config.yaml
crop_scale_min: 1
num_classes: 4
init: "torch_default"
batch_size: 64
Rows from block 5, named by matrix and row number. Each number is 128 + 32 x the weight over its row's rms, rounded and kept within 0 to 255. All counts start at 0. Numbers have three digits each. After the name is the row's rms in percent of the matrix's.
# convs0: reduce pointwise conv (model.blocks.5.convs.0.weight, 192x384x1x1), inputs 96-191
convs0.49 019:000126126127129127128128128130128128129128255130124128128128132108117134125128129118123128128240123129128128128128128128128126128128126128131135132128129127128133128129128129126127127131128127096127128089137143125136128121128128133126128128128116130128128116130119128128128130255128128131
convs0.50 084:122127128131088130128128129131132131112128114054135128128128137131130158128129134126141152136126136121128128137131128000128129128128124086127140128127128127120130127118130130132128210153157114148128134158138117128139139129128103080130124128128126123129140127129128128128128135134127008130
convs0.51 111:148128117130118128128128128134128128094122126117129128128125127122127138127123135128128127115128130127119128110128128127128129124128122129128164124128128255130134129128058129128129128128255133124128129128132115177127085128128112129123132128128124127128128133128128128119053044103130128129
convs0.52 061:122077129128129110128126127154126129126128255131124128124128128123138130132135171127255126147170137128129130128128128131128128129128128156129142132176128128255130129128133125132132128125130130128128128142130054118132103203128125160126124129128135129127249136136130128103138128164128128130
convs0.53 012:128128128128128128128129129128128128128127000129128128128152128128128128128128100128127128128128086127128128129128128103128128128128128127128128128131128127128115127128127128128128128128128128128128128128128128127128128128128204129127128128128128127128128128128128128129128128255128127128
convs0.54 142:128128128128130128128128128128128128255017128128128128128128128128128128128128111128128128128128128128128128110128128000128233128128128090128140128124128128128128128128128128128128128128128128141128128128128108128128128128128128128128128128128128000128128128128128128132070128128128070128
convs0.55 043:128128128128128128128132128130128128128128000128134128128128128128128128135128128128255128128123128128128128128128128128128139124128128128128128128113128128128128128128127128128128128128128128128128126128128255128128128128128128122128128128128128127128128128128128128128114128128128128128
convs0.56 038:124128129128130128128128128128128128129128008128128128128150128128128128128129132128099128128102107128128128110128128122128128128128128128128128128131128128128128128162095128140149128128128128128127128128128000128128128128128128128128157128128128064128128128130128128157132128128128128128
convs0.57 061:128096135129111128128128180129156127129182129116129128129117127104128129128125128129129121133156128214124127140129128129128041127128128128129127127097127084097150128124128131114129128135116122129130128000142130127132178126128128159127132126128128115128128129126149128128133251062126128139
convs0.58 093:136193128128128129128125128000140129128129127178126128116124113135130138156128130126125149194130158129152128106126132255128131129128128128131128148129128128255123124128000091092133128127159151146129116128128122127123121128120127129130103121128128126128116137128128128130118044208130128116
convs0.59 096:128128122128129128128126158128128128255117057136128128128127128128128127128128128128128120128128127134128128128128128127128128128128128128128128128047128127128126128129128128128118128128128132128128126128128000128128129000128125130127128127128128129128128127128128128127129128128128127128
convs0.60 083:120128119127255127128128128122128128128125121140127128129136128129127128121129130128125140138106127220134128114126128128128094128128126116128127128126128135128128124128125139130127094153142099116133129136139072160128122128128129122145106127128147117128127122128128128128144255162132255228
convs0.61 229:131154178128128127128145142135133128128128119128128128128144129137126198123123126128255128130128128128128128129127128127128128128128126128128128132130128127255128127128110100128124128128131115130128128127124255128126128128128128125129125128128127128128128149193128128130091128134128125127
convs0.62 061:126064137128129125128132129128126128255129103124129128128052153128126130000128107128108128121116123128129128016128128112128194127128124077137212136096128121089115128128126127128019132117150000169124122130127117183121128128128128128121105140128128079129128143156129128129161128128128142129
convs0.63 019:128128128128128128128128128128128128128128000128128128128128128128128128128128128128128128128128128128128128128128128128128128128128128128128128128128128128128128128128128128128128128128128128128128128128128128128128128128128128128128128128128128128128128130128128128128128128128128128128
convs0.64 090:145129128127130129128128126128138128133129128128129128129101133147130127127133155128131128127128167094130127127128128000128134128128128012128084130128128128050123129128124155132129061111071128129120143128128128129136128128128150129125127116128128100129128128153128128126114128127130128115
convs0.65 137:128098128128128128128129128128128128107128255127126128128128196129127128128129128128126129128128255128127128128128128128128000128128128128128128128184128128159128127129119128129128128128128104128128127128128129128128127128128128128128128128128128129128128129128128128128000128132128128128
convs0.66 037:128128128128128128128128128129128128128128000128128128128128128128128128128136128128128128128128128128128128135128128128128128128128128128128128128138128143128128128128142128128128128128128128128128128128128128128128128128128125128128128128128128126128128128128128128128128128128128128128
convs0.67 130:133133125125127127128140129000126128137129135140127128128128128135126127137178128128127132122128123118122135137128128128128117121128127116129000123150129128134127140132000128127125126128127124255125129026126054147120126134128131120119128127128128107127095130127131128169126128111125128128
convs0.68 029:112128120128124128128128128128128128128128000128128128128128128128128135128187128128128128127134128128128128128128128128128152090128128128128128128128128128128128128124128128128128128128128128128128126128128140128128128128128127128128128128128128148128128128128128128128136128129128110128
convs0.69 018:201129128128127129128213127128134128136136000127129128128126127129128138132124121128134133128128123124123129119128128160128128128128128136127121123131128127186133126128086128125126127127135131128128130127132109130125123128128078128126127127128128126128128133141128128130129128114129127128
convs0.70 029:113128130128128125128209130088121128219124000129126128128127128255128127126158127129124098128123127128102156127128128112128132126128127128128129126121128124126137128127125130137060126126127102129128126120123128128133125128128128129126148141128128058126128128164128124255122107136128128128
convs0.71 032:155145126128160128128122136124130128129111255127107128128130148128129127129131129128126126137127116129128126133128128121128127127128130129136129127000128177126128127129125122148123127128125063129128105128125129116132129129128234149127128128128131160128128133130127128128129141125127143138
convs0.72 077:128128127128129128128128128128128128128128255218128128128128128128128128128128128128128128128128127128129128128128128128128128128128128127128128128000128127128000255176128128128128090128128127128128128128128125128128128128128128128127128128128128128128128128129128128128128159128128128128
convs0.73 022:128167084128146128128128145128128128128094000128128128128104128128128128128131146128134128128146119128128128136128128132128128128128128128128128128064128101128128087095128128100118093128128128128136128128128162128128128128128135128131128128128128171128128128091128128125128065139128097128
convs0.74 053:128129128128128127128199129179128128222112129128127128129130125128128165131150131130137128132128000118131128135128128139128131114128129128131190128124128044126149128128134126131133132127128127126124128128127118130132127128128128126130143135128159133129128146127128128113255128118128111128
convs0.75 180:129125128128126119128135127014138124128128147126136128127124128119130121128190137129124172125135112125124129127129128131128114128128130128129126122136128129213128128128086129128216128130118077154128128124129057117125128124128128128128150128128128178127128126138128106152117124127128203126
convs0.76 008:128125128128128128128128128129128128116128000128131128128128128128128128129128128128142128128128128128128128128128128128128128129128128128128128128128128128128128128128160128128128128128128128128128128128128141128128079128128128128128128128128128127128128130128128128128128128128128128128
convs0.77 012:128128128128128128128128124129128128128128000086149128128128130128128128128170128128128128128128128128128128128128128128128128128128128128128128128128128128128128128128096128128128128128142108128128128128128128128125130128128128128128128128128128127128128128128128128129128128048128128128
convs0.78 019:128128152128106128128128128128128128128128000128128128128128128128128128128107128128133128128128173128128128128128128128128128115128128128128128128128128128128128128128152128128127128128128128128128128128128128128128128128128128128128128128128128128128128128128128128128128128128128128128
convs0.79 047:128128128128128128128128128128128128128128000128128128128128128128128128128128128128129128128128217128128128128128128128128128128128128128128128128128128128128128128128127128128128128128128128128128128128128255128127128128128128128128128128128128128128128126128128128128128128125128128128
convs0.80 016:122128131128147128128128128128128128151128000128128128128214131128128129128129128128026128128085086128128128074128128099128127128128128128128128128135128128128128128151002128171216128128128128128128128128128103128128129128128103128128184128128128000128128128151128128255173177164128128128
convs0.81 084:121255132119132128128128128128212128127142126127140128128125130128129127127127112126132128133099235132192128127128128127128131129128129168125174129132128139000125117128137129129005128129128098128128124129127118117126212128128112114129133115128128129128128176129128128122128135135127128129
convs0.82 013:221128134128128124128138129119133126130141255131142128139138127144147160119129227130132128127129112127127132128128128117128124121128117223126127129168128155180134138125131129122130096113122108144104128122104128129132122132128139121131104122128126135129128129129128128118109129067128127113
convs0.83 011:128128128128128128128128128128128128255128128128128128128128128128128128128128128128128128128127128128128128128128128128128227128128128128128128128000128128128129128128082128128128128128128128128128128128128073128128128128128128128128128128128128127128128128128128128128128128128128128128
convs0.84 023:071128127127128128128126126128130128146153255127129128128127129113255099132127127130126128129133129130128129143128128130128153128128130130131087127074128126128117128132134129129125129126126126128125128124128003102128196089128144130126128128128131196128128125126130128046125129128128128133
convs0.85 040:244133110133180128128155123151129127132175129137130128130116123130128076150165143140137129170108110130160131133131128117128102255128158104089128121122128128158122130147067153142122129128129095128111160095185088112129131128128158109103118125128138096128120141141082128126095095107126132123
convs0.87 058:128128128128119128128128128134128128128139255128131128128255128128128128137142128128000128128124128128128128128128128128128118128128128128129128128255128128128128128128128128128128128128128128128128172128128255128128128128128128128128128128128128124128128128128128128128014128128128128128
convs0.88 037:128128128128128128128128128128128128128128083128128128128128128128128128128128128128000128128128128128128128128128128128128128128128128128128128128128128128128128128128128128128128128128128128128128128128128098128128128128128128128128128128128128128128128128128128128128128128128128128128
convs0.89 017:128098158128128128128128123128127128115203000128128128128128128128128128128128126128128128128128138128128128128128128128128128132128128128113128128198128128128128143140128128134128136128128128128128128128128128128127128128128128128128128128128128119128128128135128128128096150122128178128
convs0.90 159:131141127128128128128119128128129129098129000128174128132129127127173128118128130136145128128128121129128127128128128128128128131128129128128128125129128080211132127128105124127127128129128127128128128147128255138145125125128132133128137129128127128120128128128132128172128128143128132125
convs0.91 056:139129130128128129128097128038129128162122255128128128129116128112128078128125138122131128128127129128130129132128128130128134130128127123128255126133128128000129128128000136131154129128129150149133128255129208126127128129128126128127128128128129134128128127130128128118127128152128128125
convs0.92 067:123127144124126128128135127140128128129163134127137128128130131123126166097129134128128114163127129122129128129128128124128128125128127095126169128128128166125122135128111126127109120133131189128128128124129129175130129128128129128174126129128129145128127101127128128151128110164134105129
convs0.93 265:128127148129132114128142128127124128126130115128128128129127128128111128115128101128128128123128130128130129129128128128128123128128130129128117128126128128190125129128128131128125111128128133158128129129117134128133127109128168128128128128128128128128146128131128096128128128131129128130
convs0.94 139:128130128128124136128075128000128128129129098121126128128129128128127129255126055128130128122128043123128128160128127105128128128128128122129129128129128129000127129128122128049130127131123125116140135128154128118175138131128129126139109133128132168128117115127128128121128128124128129120
convs0.95 022:032127128128129128128167128112085130105129000128129128129124135255128156120128128128136124129164127129118129167129128191128029094128126129141059153112128128186123123128000139128037128129142125128074098185134141131129132128128132121128128127128129129128128124150128128136133127255128129128
convs0.96 067:128128128128128128128128128128128128128128098128128128128128128128128128128128128128128128128128128128128128128128128128128128128128128128128128128128128128128128128128104128128128128128128128128128128128128128128128128128128128128128128128128128128128128128128128128128128128128128128128
convs0.97 046:128128128128126128128128128128128128126128241128129128128122128132127128128119128128142128128146144129128128131128128138128128128128128128128132144000128128129128128109146129128125128128126127128128130128128130128128128128128128128128120122128128161128128128115128128117123128120128128128
convs0.98 021:133128125128133128128122130143128128129131255075156128128128238155119129171130129129129124129132135130128129202128128123128125022128129129125118128127128129126128129129132160130127133133128123131130095151128134128090129128128131127128138127128129118131128138116049128121194130084128127128
convs0.99 153:119169128128028128128128125128128128248128129073128128128068128134128128128128160128176123128129128255127128128128128128128024128128128128127129128039128105187129128100128128129129128128128024128128128129128129128129128128128128128128128128128128098128128128129128128128147188134128139128
convs0.100 053:128128128128128128128128128128128128128128100128128128128128128128128128128128128128128128128128128128128128128128128128128128128128128128128128128128128128128128128128128128128128128128128128128128128128128106128128128128128128128128128128128128128128128128128128128128128128128128128128
convs0.101 114:165134129129128127128123129128128128110127129111130128128083128131128128120127109128129129128116127128128129127128128141128126124128129255127134129136128134255025128128128128129128134128127134089128125128123130131133128128128129129128128149128132109128128128126128128123129128113128128134
convs0.102 020:128128128128128128128128128128128128128128000128128128128128128128128128128128128128128128128128128128128128128128128128128128128128128128128128128128128128128128128128128128128128128128128128128128128128128128128128128128128128128128128128128128128128128128128128128128128128128128128128
convs0.103 106:125225121129128128128127128127129128134136127123128128128110121130128126006130127128105122128128158121150128130126128141128119129128128243125139127127128128000255128128155128138130131127133128169128074128131127092128150128128130134128128151128127140128123113055128128129145130137130136134
convs0.104 070:127112140129136127128141121130128125128128131120125128129128131126129128149132123128128127112144062134138127129128128130128127130128127255128129130129128238208128111129118133130187129137128128177115133130119128127130137125136129129121128127128128130130128127146128128129126125120126255128
convs0.105 055:128128128128128128128128129131128129128128255127128128128129128126129151208128128128150128128127066128128128129128128128128128129128128127127128128132128193128129128128133128128130129128128128128128128127128119128128128128128128128128128128128128128128128128128128128127128128128128128128
convs0.106 029:128128128128128128128128128128128128128128000128128128128128128128128128128128128128128128128128128128128128128128128128128128128128128128128128128128128128128128128128128128128128128128128128128128128128128128128128128128128128128128128128128128128128128128128128128128182128128128128128
convs0.107 091:128131128129132128128129126142126119128129127130141128130128129094123127127126115121128128126128127130141118128128128127128103126128128128129084128126128118112140127128131103206125124114099087128087118084128134129060128129161126127128128128128126128128128099129126127125128156114129136120
convs0.108 097:138131128128129128128061129134128128232127255129150128128126129134124147079128163126129128122132121126164128134128128128128130127128128131135202128027128127127130128130106161129127128128128129132130119141153072128128128127128128129128128128128128117127128118118128128130036128127128126128
convs0.109 271:155123108128128128128128128128128128050070128128119128128122125128129086062128255128072128128128108128127141128128128111128135128128128155128123129128128073183128125128128125128129128128128128213128127127128128146130128128128128128128128128128128131128115129128128128127128128129128128129
convs0.110 017:128128128128128128128128128128128128128128000128128128128128128128128128128128128128128128128128128128128128128128128128128128128128128128128128128128128128128128128128128128128128128128128128128128128128128128128128128128128128128128128128128128128128128128128128128128128128128128128128
convs0.111 129:137130128143129129128129085128129130109130128129128128132117128128139127000129000128098126126139127129129129117128128137128028132128128128128082129143128125228129126122128126130191128129145126128130129129128128161145128128128115127126143122128127133130106128200124127158103129109127114142
convs0.112 082:127130129128128126128139127116133130128126255123127128135128129139129128117127194127128137128128176128136128128128128128128127136128128220128128129118128128250132128121162184128116128127135129142127128131152110128128128121128124127128129140128127200128128125128128128141128128110128128131
convs0.113 117:127128128128128128128128128128128128128128255128127128128127128128128131128128128000000128128128004127128128128128128128128128128128128128128128128030128128127128128128127128128128129128128128128127128128128000128128128128128128128128128128128128123128128128128128128128128145128128128128
convs0.114 059:126210135128100129128060124166151125084128129130128128125129136129149128122127127110141152106124128126114118156127128156128063111128130128128182163091128126236132135147120131131132125089127126141127127129120122169188133143128162126128124127128121128133150194134128128127148129128129116130
convs0.115 045:128128128128128128128128128128127128129128000128128128128128128128128128130127128128128128126129128128128128127128128128128130127128128128128000127127128128128128128128129128129128128128128128128128127128128128128128126128128128127128128128128128129128128128128128128128128128128128128129
convs0.116 082:114131133128126128128126145158135128121139113142128128127128129148128182225146120127102128135123127129153131128128128106127129135128128255130109116149128124150127150121115140128133149160133127255123093126128126092128044126090122125113129123128128150128128126130129128128132153122124115151
convs0.117 134:130149128128128128128128128128129128128128255123123128128128128127129125128129128128045128058128207128128128128128128128128129129128128128127128129000128128240095128128129128128128128128128129128148083128128007128128128128128128128129128128128128250128128128128128128128128128128128128128
convs0.118 058:122129128130156129128119174129128127255129255140184128128199006127129136133127101148126096128048129183121128136128128146128225128128128127132173130108128129075130128128075131044129128128151145128138126129127057125126128127128124127128127128128128121128112083132128128125128255097128127128
convs0.119 077:128128145128128128128128128128128128128128000133128128128128128128128128128128128128128117128128080128128128128128128000128128128128128128128129128128128128119128128128128128128128242134128128128128128128128000128128128128128130128128128128128128000128128128128128128124173128128128128128
convs0.120 047:128128128128128128128128128128128128128128000128128128128128128128128128128128128097128128128128128128128128128128128128128128128128128128128128128128128128128128128128128128128128128128128128128128128128128128128128128128128128128128128128128128128128128128128128128128128128128128128128
convs0.121 067:147195081128165128128126168127127128128084255118180128128091128154109107124145160129120118109218075128128128138128128152128129110128128116133157111053128076115128082089077114088100059114120129129162123151126184137128155119128146168161133151128129159128128122097127128098127034168128086128
convs0.122 081:173128113133104128128127132131165122128128247124096128127078145067139119133128112103180128159222167113127140154128128157128150105128128114129153143088128144128132129081224111100099125126115144100165130060103151131103120157128151128121097124128125241130128118127128125083110128119128128128
convs0.123 072:128128129127131113128108111126017128129126130177115128125129110126105120129130132128128146130131123000087205127128128111128123127128129128101108113127134129118128006128127199131114128127123126129125119110131100128079157131146135129128122127128127146128128125181128128130130128016125128127
convs0.124 103:156135128128133128128119128131127128127128255128134128134128128191120128128128129128033128125126111127189131130128128128128128127128128129129129128131128128136128128125000180123127128129129128129127125162165055127129128255128128128128128128128127126128128115123128128141108128124128127130
convs0.125 022:128128128128128128128128128128128128128128000128128128128128128128128128128128128128128128128128128128128128128128128128128128128128128128128128128128128128128128128128128128128128128128128128128128128128128000128128128128128128128128128128128128128128128128128128128128128128128128128128
convs0.126 192:127128101128128128128129128128126128123158131129128128128156128128128120128128122128110124127128066100128128132128128128128099128128128128128126128036128128125206129123127126128099211145165096128128128128128148128129128128128103130128131130128128179128129132170128128127128128128128072128
convs0.127 144:059122128121158129128132122129128128128127123090117128124091128119128131128126129128255127129118126129154128125128128130128128129128128123128128129119128128149129124129125129133188129123134128128127128128135210121152128168128126132213128128128128127128128140125134128134133129097130222127
convs0.128 068:153127131128127129128132131164125127173145130124113128127137127148134122127095013128145131124126137037157129131128113131128057128128128129128131135129128124000119133128143125156135150129127129127115127121124122128124128128152124124057126128128131080128088128128130129131123160003129134131
convs0.129 328:125098107128128128128128150128128128116172146173128140128136128127146131046112044139061079128125136131170201135135125151128059128128128052128113138121071127114129127132129129134097225132075073128134127128128122128128128128128123135128155127128148127128128129128128128012204128147128129141
convs0.130 086:128128128128128128128128128128128128128128000128128128128128128128128128128128086128128128128128216128128128128128128128128128128128128128128128128177128128003112128128128128128205128128141119128128128128128128128128128128128128128124128128128128162128128128128128128128128128128128061128
convs0.131 061:088129126124114118128115118128128128152114254073045128135113181101127107129066092130115128128143121117129129173128128120128127102128128128147128134182128127129099115121122114129055128128088126113128125111128168127129153128152129127105128128128127158128128140116128099093211128095128195125
convs0.132 115:128127123127129128128130125128129128255128000131131128125134113128128114000106129128130128129128005127125127128127128255128129128128128129127129126119128127140128127127126128128129128126128127117127123129131127121122121128128129128130128127128127127128226128130128128176138131101129070128
convs0.133 210:127128128128128128128114140125129128124089128128128128128128128129126160097128000130128132129127129144128128102128128119128204133128128125131129128106128128074128128128112134112128130127117128128128125145132110128126124127128127118128125130128129153128128123073128128117109142138128128128
convs0.134 082:000122122193139128128125102127124127128127128175127128126133118102129118130133131129130128113128123130223129155128128135128117132128115128129185130127128099123126000125150149123005125122134087115105126077138174128101193127132136107142129123128129117128124111181121127108126099123128146125
convs0.135 070:109128128151126128128129128127127128129129128030117128074128126129128129128128126128130127128130128128135131118128128127128126126128127128128126109128115127127129128178124128129124138125125136128120146128128128127128121129128128128128128137128128128127141128128128128127094125128127127128
convs0.136 059:128128128128128128128128128128128128128128099128128128128128128128128128128143128128128128128128128128128128123128128128128133128128128128128128128128128128166128128128128128128128128128128128128128128128128127128128128128128127128128128128128128244128128128128128128120128128128128128128
convs0.137 118:129127131128099128128137129129114128000129132093149128127146126122129129128126134128131123120126212138161128130126128128128242126128128132128119127119128128114128128131124121122129136130128127142129127126129135153110128128140094128129124129128128127128128150084128131128112131107129118128
convs0.138 144:125037142130128127128138128128087118128143141129185128130132129117128128129122114126153128129182134127090111128128128127128119129128128128130129138145128128138128125128012125127128128130128125128128133157134188129138146127141127128128128128128128107128128128128127128119129127120128125128
convs0.139 121:127134130128128128128128129145128128126154255147127128128127128147129127104122128127129128132127127130129128129128128129128126128128128130128128128000128129128124127128132135129131129128120126128126127132133139128128128128128127128128128128128128130128128122127128128133104128121128255128
convs0.140 074:128128123128127128128127129128128128129129000021126128128123123128128144127135128128129130128129128128128128119128128128128128128128129128128123128126128143128128128128117128127128128128127126128128128128128127128128116128128127128129115129128128128128128128128128128128129128128128129128
convs0.141 065:128128128128128128128128128128128128128128255128128128128128128136128128128046128128000128128128128128128128128128128128128128128128128128128128128128128128128128128128128128128127078128128128128128128128128128128128128128128128128128128128128128128128128128128128128128128128128128128128
convs0.142 016:128128128128128128128128128128128128128128000128128128128128128128128146128128128128128128128128128128128128128128128128128128128128128128128128128128128128128128128128128128128128128128128128128128128128128128128128128128128128128128128128128128128128128128128128128128128128128128128128
convs0.143 019:128128128128128128128128128128128128128128000128128128128128128128128128128128128128128128128128128128131128128128128128128128128128128128128128128128128128128128128128128128128128128128128128128128128128128128128128128128128128128128128128128128128128128128128128128128128128135128128128
convs0.144 088:128128069128084128128128128128128128128128000128128128128141128128128128128128128128128128128128128099128128128128128128128128128128128128128128128128128128120128074128128128128128128128128128128128128128128128128128128128128128128128128128128128134128128128128128128105128126128128208128
convs0.145 088:121148114148255127128128171128127141119128128167149128129123129128128129128128129127128128130128128123127132129128128122128127127128128127165128128129128130118160132128131113193128128130124133128129128085127063130129128128122124126127128128128128129113128127132144128130127255128129123118
convs0.146 041:128128128128128128128128128128128128128128128132128128128128128128128128128128128128000128128128128128128128128128128128128128128128128128128128128128128128128128128128128128128128128128128128128128128128128000128128128128128128128128128128128128128128128128128128128128128128128128000128
convs0.147 124:128127126128128128128128128128128128128128000131134128128128128128128128128074024128128255128128130045128128169128128149128128128128128128128128128128128099014183028122128128115113128128128128128128127179128128128128128128128127128128129087128128105128128126087128128129128128128128128128
convs0.148 009:128128128128128128128128128128128128128128000128128128128128128128128128128128128128128128128128128128128128128128128128128128128128128128128128128128128128128128128128128128128128128128128128128128128128128128128128128128128128128128128128128128128128128128128128128128128128128128128128
convs0.149 053:129130128127129128128128128129129128130128255128128128128124126115123112134130126131126128133124128129129128126128128129128127125128133111128127123130128180131130127128112099126128128129125129255127129129131136128128128126128127122131128129128129122128128069127128128129128129125128129129
convs0.150 026:124125210127128128128118129136130128129131140068129128128143139128129108151146126128067131129129110100128128140128128129128126129128127130126162138182128128125092198127157127130086128128130127127129164129135255129125149128128076115117128128128128149128128085128128128183128096148128091129
convs0.151 022:128128128128076128128127127126128128141128255116130128129127128133117126129132128126127130128125135160128129128128128128128126127128130128125126129130128127127109130123124131125130130124128138128127128131125130126117127128128121121130127127128130127128128130129128128128125127106128126128
convs0.152 012:128133126128128128128128152128128128128128000114128128128100128128128128128128128128132128128128103128128128128128128128128128128128128128128128128114128076128128128128128128128128128128128128128128128128128127128128128128128142128128128128128128128128128128097128128128128084128128113128
convs0.153 047:119176114128127128128098185131109128117174255080140128128091130129130149129028131128190241128020123134129131133128128192128209120128128066188111079181128106130159218141145126129148163126153139126143129149129255102157130131128162116127145119128128105128128129138128128130150049129128131128
convs0.154 072:127128128125128127128121128120132128103162154131107128126104111145164153164127127128000133128140121065135128132128128129128115125128104125125157127126128255123126110128130107143129129132169155128127129115128053138130131127128128128127130128128126131128128128090122128105129122142128128128
convs0.155 068:128115128128127128128128126129135128128128000128130128128132128129127128125127000128129128128128255128128128129128128255128126128128129131128126128126128128129129128128127128128128127128130130128129125129128129128129129128128129128128128140128128126128128133126128128128128128128128127128
convs0.156 066:127000128128128128128128128128128128128128128128128128128128128128128122129128128128128128128128128000128128148128128134128128128128128134128128128116128128128062128128128128128128128128128255128128128128128128128128128128128128128128128128128128127128128128128128128128131129128128128128
convs0.157 084:124129128128128127128136128125128128128127124128129128128129129124128128124128128129000128128131128128129128130128128128128127128128128127128128128129128135255128127128110129128118129127128128128128129128127149128133129128128128133128132128128128130128128138129128128127131128128128151128
convs0.158 177:128127128128128123128124130126107127134128130125127128124127128126127132128129128128196127119089184095121127129128128132128000180128128128129134128130133120251128163128169129128128130128110173128124128008178255128129149127128131134128121129128128123128128110128130128203128128139128128128
convs0.159 036:128128128128128128128128128128128128128128108128128128128128128128128128128128128128000128128128128128128128128128128128128128128128128128128128128128128128128128128128128128128128128128128128128128128128128000128128128128128128128128128128128128128128128128128128128128128128128128128128
convs0.160 044:128128128128128127128129130126128127128130255129129128128127127128127127127131129128127127128130128128127128128128128128128128125128128128128129128125128128129130098127128129128126127128128132182128128130127125128128128128128128128128128128128129127128128075127128128129127128127128128128
convs0.161 058:243123127128092128128132127124131128129127128140072128128128123128128128128123131126129128130128151041110128117128128022128123129128128000127123128000128128170129123160128129118164127128125130127127170128128128127129127128128129128129129124128129105128175070128128128112094128137135138128
convs0.162 024:128128128128128128128128148128111128128127000128129128128128128128128128091241128128000128128128182150128128169128128128128123128128128128128129128149128037128128128128128128128128128131255081128128128128128024128128128128128129128128128128128128050128128128128140128128128128128128128128
convs0.163 040:128128128128128128128128128128128128128128000128128128128128255128128128128128128128255128128128128128128128128128128128128128158128128128128128128128128128128128128128128028128128128128128128128128129062128128128128128128128128128128128128128128128128128128128128128128135128128128128128
convs0.164 017:132127155131128128128125130127131128129125000130125128128107109128128162127118123131125121116128125115118128124128128133128112128128132130120129124121128125131090153151129128129136130128127128128134103128128127127128130128128130128131128135128128131128128127130128128115151123127128123128
convs0.166 143:128130128130128128128130128129128129128127123133122128129128128128128128131131129119255127225129140128128128128127128128128134111128128128129128128118128127072127128128121123128132128129129128127128128067112255128111129128128133128128161128128128126128128149127112128128132128128128083128
convs0.167 030:128171036128138128128119132122128128127125000182124128128126129128128129145142104128096128135131038208144128105128128158128167128128128148132128128158128104120145175127096129208199100128128128128113127129126123128127128128128097146139128104128128145128128127135128128122128148120128082128
convs0.168 076:111167138129125127128117114127127128128128129123127128125143128140132128127095113126130118223199124129127132114121125152128105128128128092126146128128128128130128132141116126127182130128128125127114128172107127128159127132128127153174126102128130123127142112128128128129128114088130181129
convs0.169 060:128130130195158128128127110126132128106129125127127128124125114117128135063113127125130107128142124132128128125128128000128128131128127000127128127000128111135127129134133122128130114128129129133128091128145120128128129128128113130126106126128127127127176137168128130128210128127131116128
convs0.170 161:143038123128127124128129128127128126127127151128132128129132128117128128128131149128166128120123165152128128128129128127128126128128128026128127122255128129096128129126184129118124074124128075128128127133130255130133129127128135128128123127128128084128128128127128128148000128135128114129
convs0.171 024:128128128128108128128128128128128128128127000111127128128113134128128128128077119128165154128136147128128128149128128151128144111128128128128128125119128128130130160109173128120128128128128128128128127128127159128128127128128128134128087128128128182128128128128128128097129128128128128128
convs0.172 064:133130132147128128128112130128125128132126132128124128138136133133107122137138000128129128114126104160127129128129128128128122128128128022129160097112128127138108122128127133127133131127129119128126130116127127131073144125103128127128122137128128150128142121198143128114132181128128112128
convs0.173 006:128128128128128128128128128128128128128128000128128128128128128128128128128128128128128128128128128128128128128128128128128128128128128128128128128128128128128128128128128128128128128128128128128128128128128128128128128128128128128128128128128128128128128128128128128128128128128128128128
convs0.174 018:128125128128135128128128100128128128128128000130129128128129128128128119129128125128128128128128129127128128128128128115128129128128128128128128128137128128128128127127127128128128128128128129128128128128128129128130128128128128128127128128128128137128128131128128128121127130151128127128
convs0.175 031:128128128128128128128128128128128128128128000128128128128128128128128128128128128128128128128128128128128128128128128128128128128128128128128128128128128128128128128128128128128128128128128128128128128128128128128128128128128128128128128128128128128128128128128128128128128128128128128128
convs0.176 179:128128127128128125128128128128136120129128128127128128127144128128126102128133000128128128129130128128052128128128128000128123128128128128128108128074128127128130133128137128128163141128126074128128123129120164154128128128128128128128128128128128171130128127131128128130130128128128107128
convs0.177 006:128128128128128128128128128128128128128128000128128128128128128128128128128128128128128128128128128128128128128128128128128128128128128128128128128128128128128128128128128128128128128128128128128128128128128128128128128128128128128128128128128128128128128128128128128129128128128128128128
convs0.178 109:128128000128128128128128128128128128128128255128128128128128128128128128128164128128128128128128036128128128127128128128128128128128128128128128128128128190128128128128128128128128128128128128128128128128128128128128128128128128128128128128128128128128128128000128128128128128128128128128
convs0.179 064:128128128128128128128128128128128128128128000128128128128128128128128128155128128128128128128128128128128128128128128128128128128128128128128128128128128128128128128128128128128128128128128128128128128128128128128128128128128128128128128128128128128128128128128128128128128128128128128128
convs0.180 010:129124128128128128128134128128127128027126000128129128128133128129128089139128021128126128129129126128133128115128128129128148128128128127127133124126128124100128127130126128156130133123133181128135128129128121128125129128128123167131126131128128240128128126127128128128086128127128126128
convs0.181 055:128128128128128128128128128128128128128128000128128128128128127128128128128128128128128128128128129128128128128128128128128128128128128128128128128128128128128128128128128128128128128128128128128128128128128128128128128128128128128128128128128128128128128128128128128128128128128128128128
convs0.182 115:145131130150128128128129130127157128128128132094129128128121130128112128127126122129129127150124138130091128129127128129128131128128128128126129131128128128129047128139128132123144128130122127093128128128129125128144123129128127128155127128128127129128170130115128128124129128109128128128
convs0.183 041:127129128128128128128130128128128128130128127125129128128128125128127128128128128128129126130128000129128128128128128129128130127128128128127128127130128128129135126131127128127123124128128128128128130128128127128128127128128133128127128129128128129128128128129128128128125128129128128128
convs0.184 072:136094127079123129128128074129124128127128140148134128129143128133128128127125129130127127130128054140087128134127128122128127129128130000128112089100128126128122110146128128129145228128153129122121202128124123128130126128117128127126125124128128128127177128129128128139128126169128137089
convs0.185 109:095150120123027127128176165128095128128129125130127128122114125127128129128128128127129129128133126212135125128127128128128133128128128128179122127129128129128127128128127126130128128127128133128128128119129111117149126128151121126128128126129128129128132130127127130159126122107127142119
convs0.186 148:131188126128128128128128085129128128126127128187128128128128163128128136255128183128129129196126000085114128128128128129128126128128128255128137128083128131125138128143142126127149255127130127128128127128128128128124126128128126130129128129128128125128128128095128128128128129128127130128
convs0.187 088:127109047127129128128129097129095128193129128129129128129136128128127128128125131128128126128128255183128128077128128132128123128128127129128117128128128128134067128128129128127123128127127127122135141129128014132128128129128128128128128126128128113128128100129128128118108165127128129128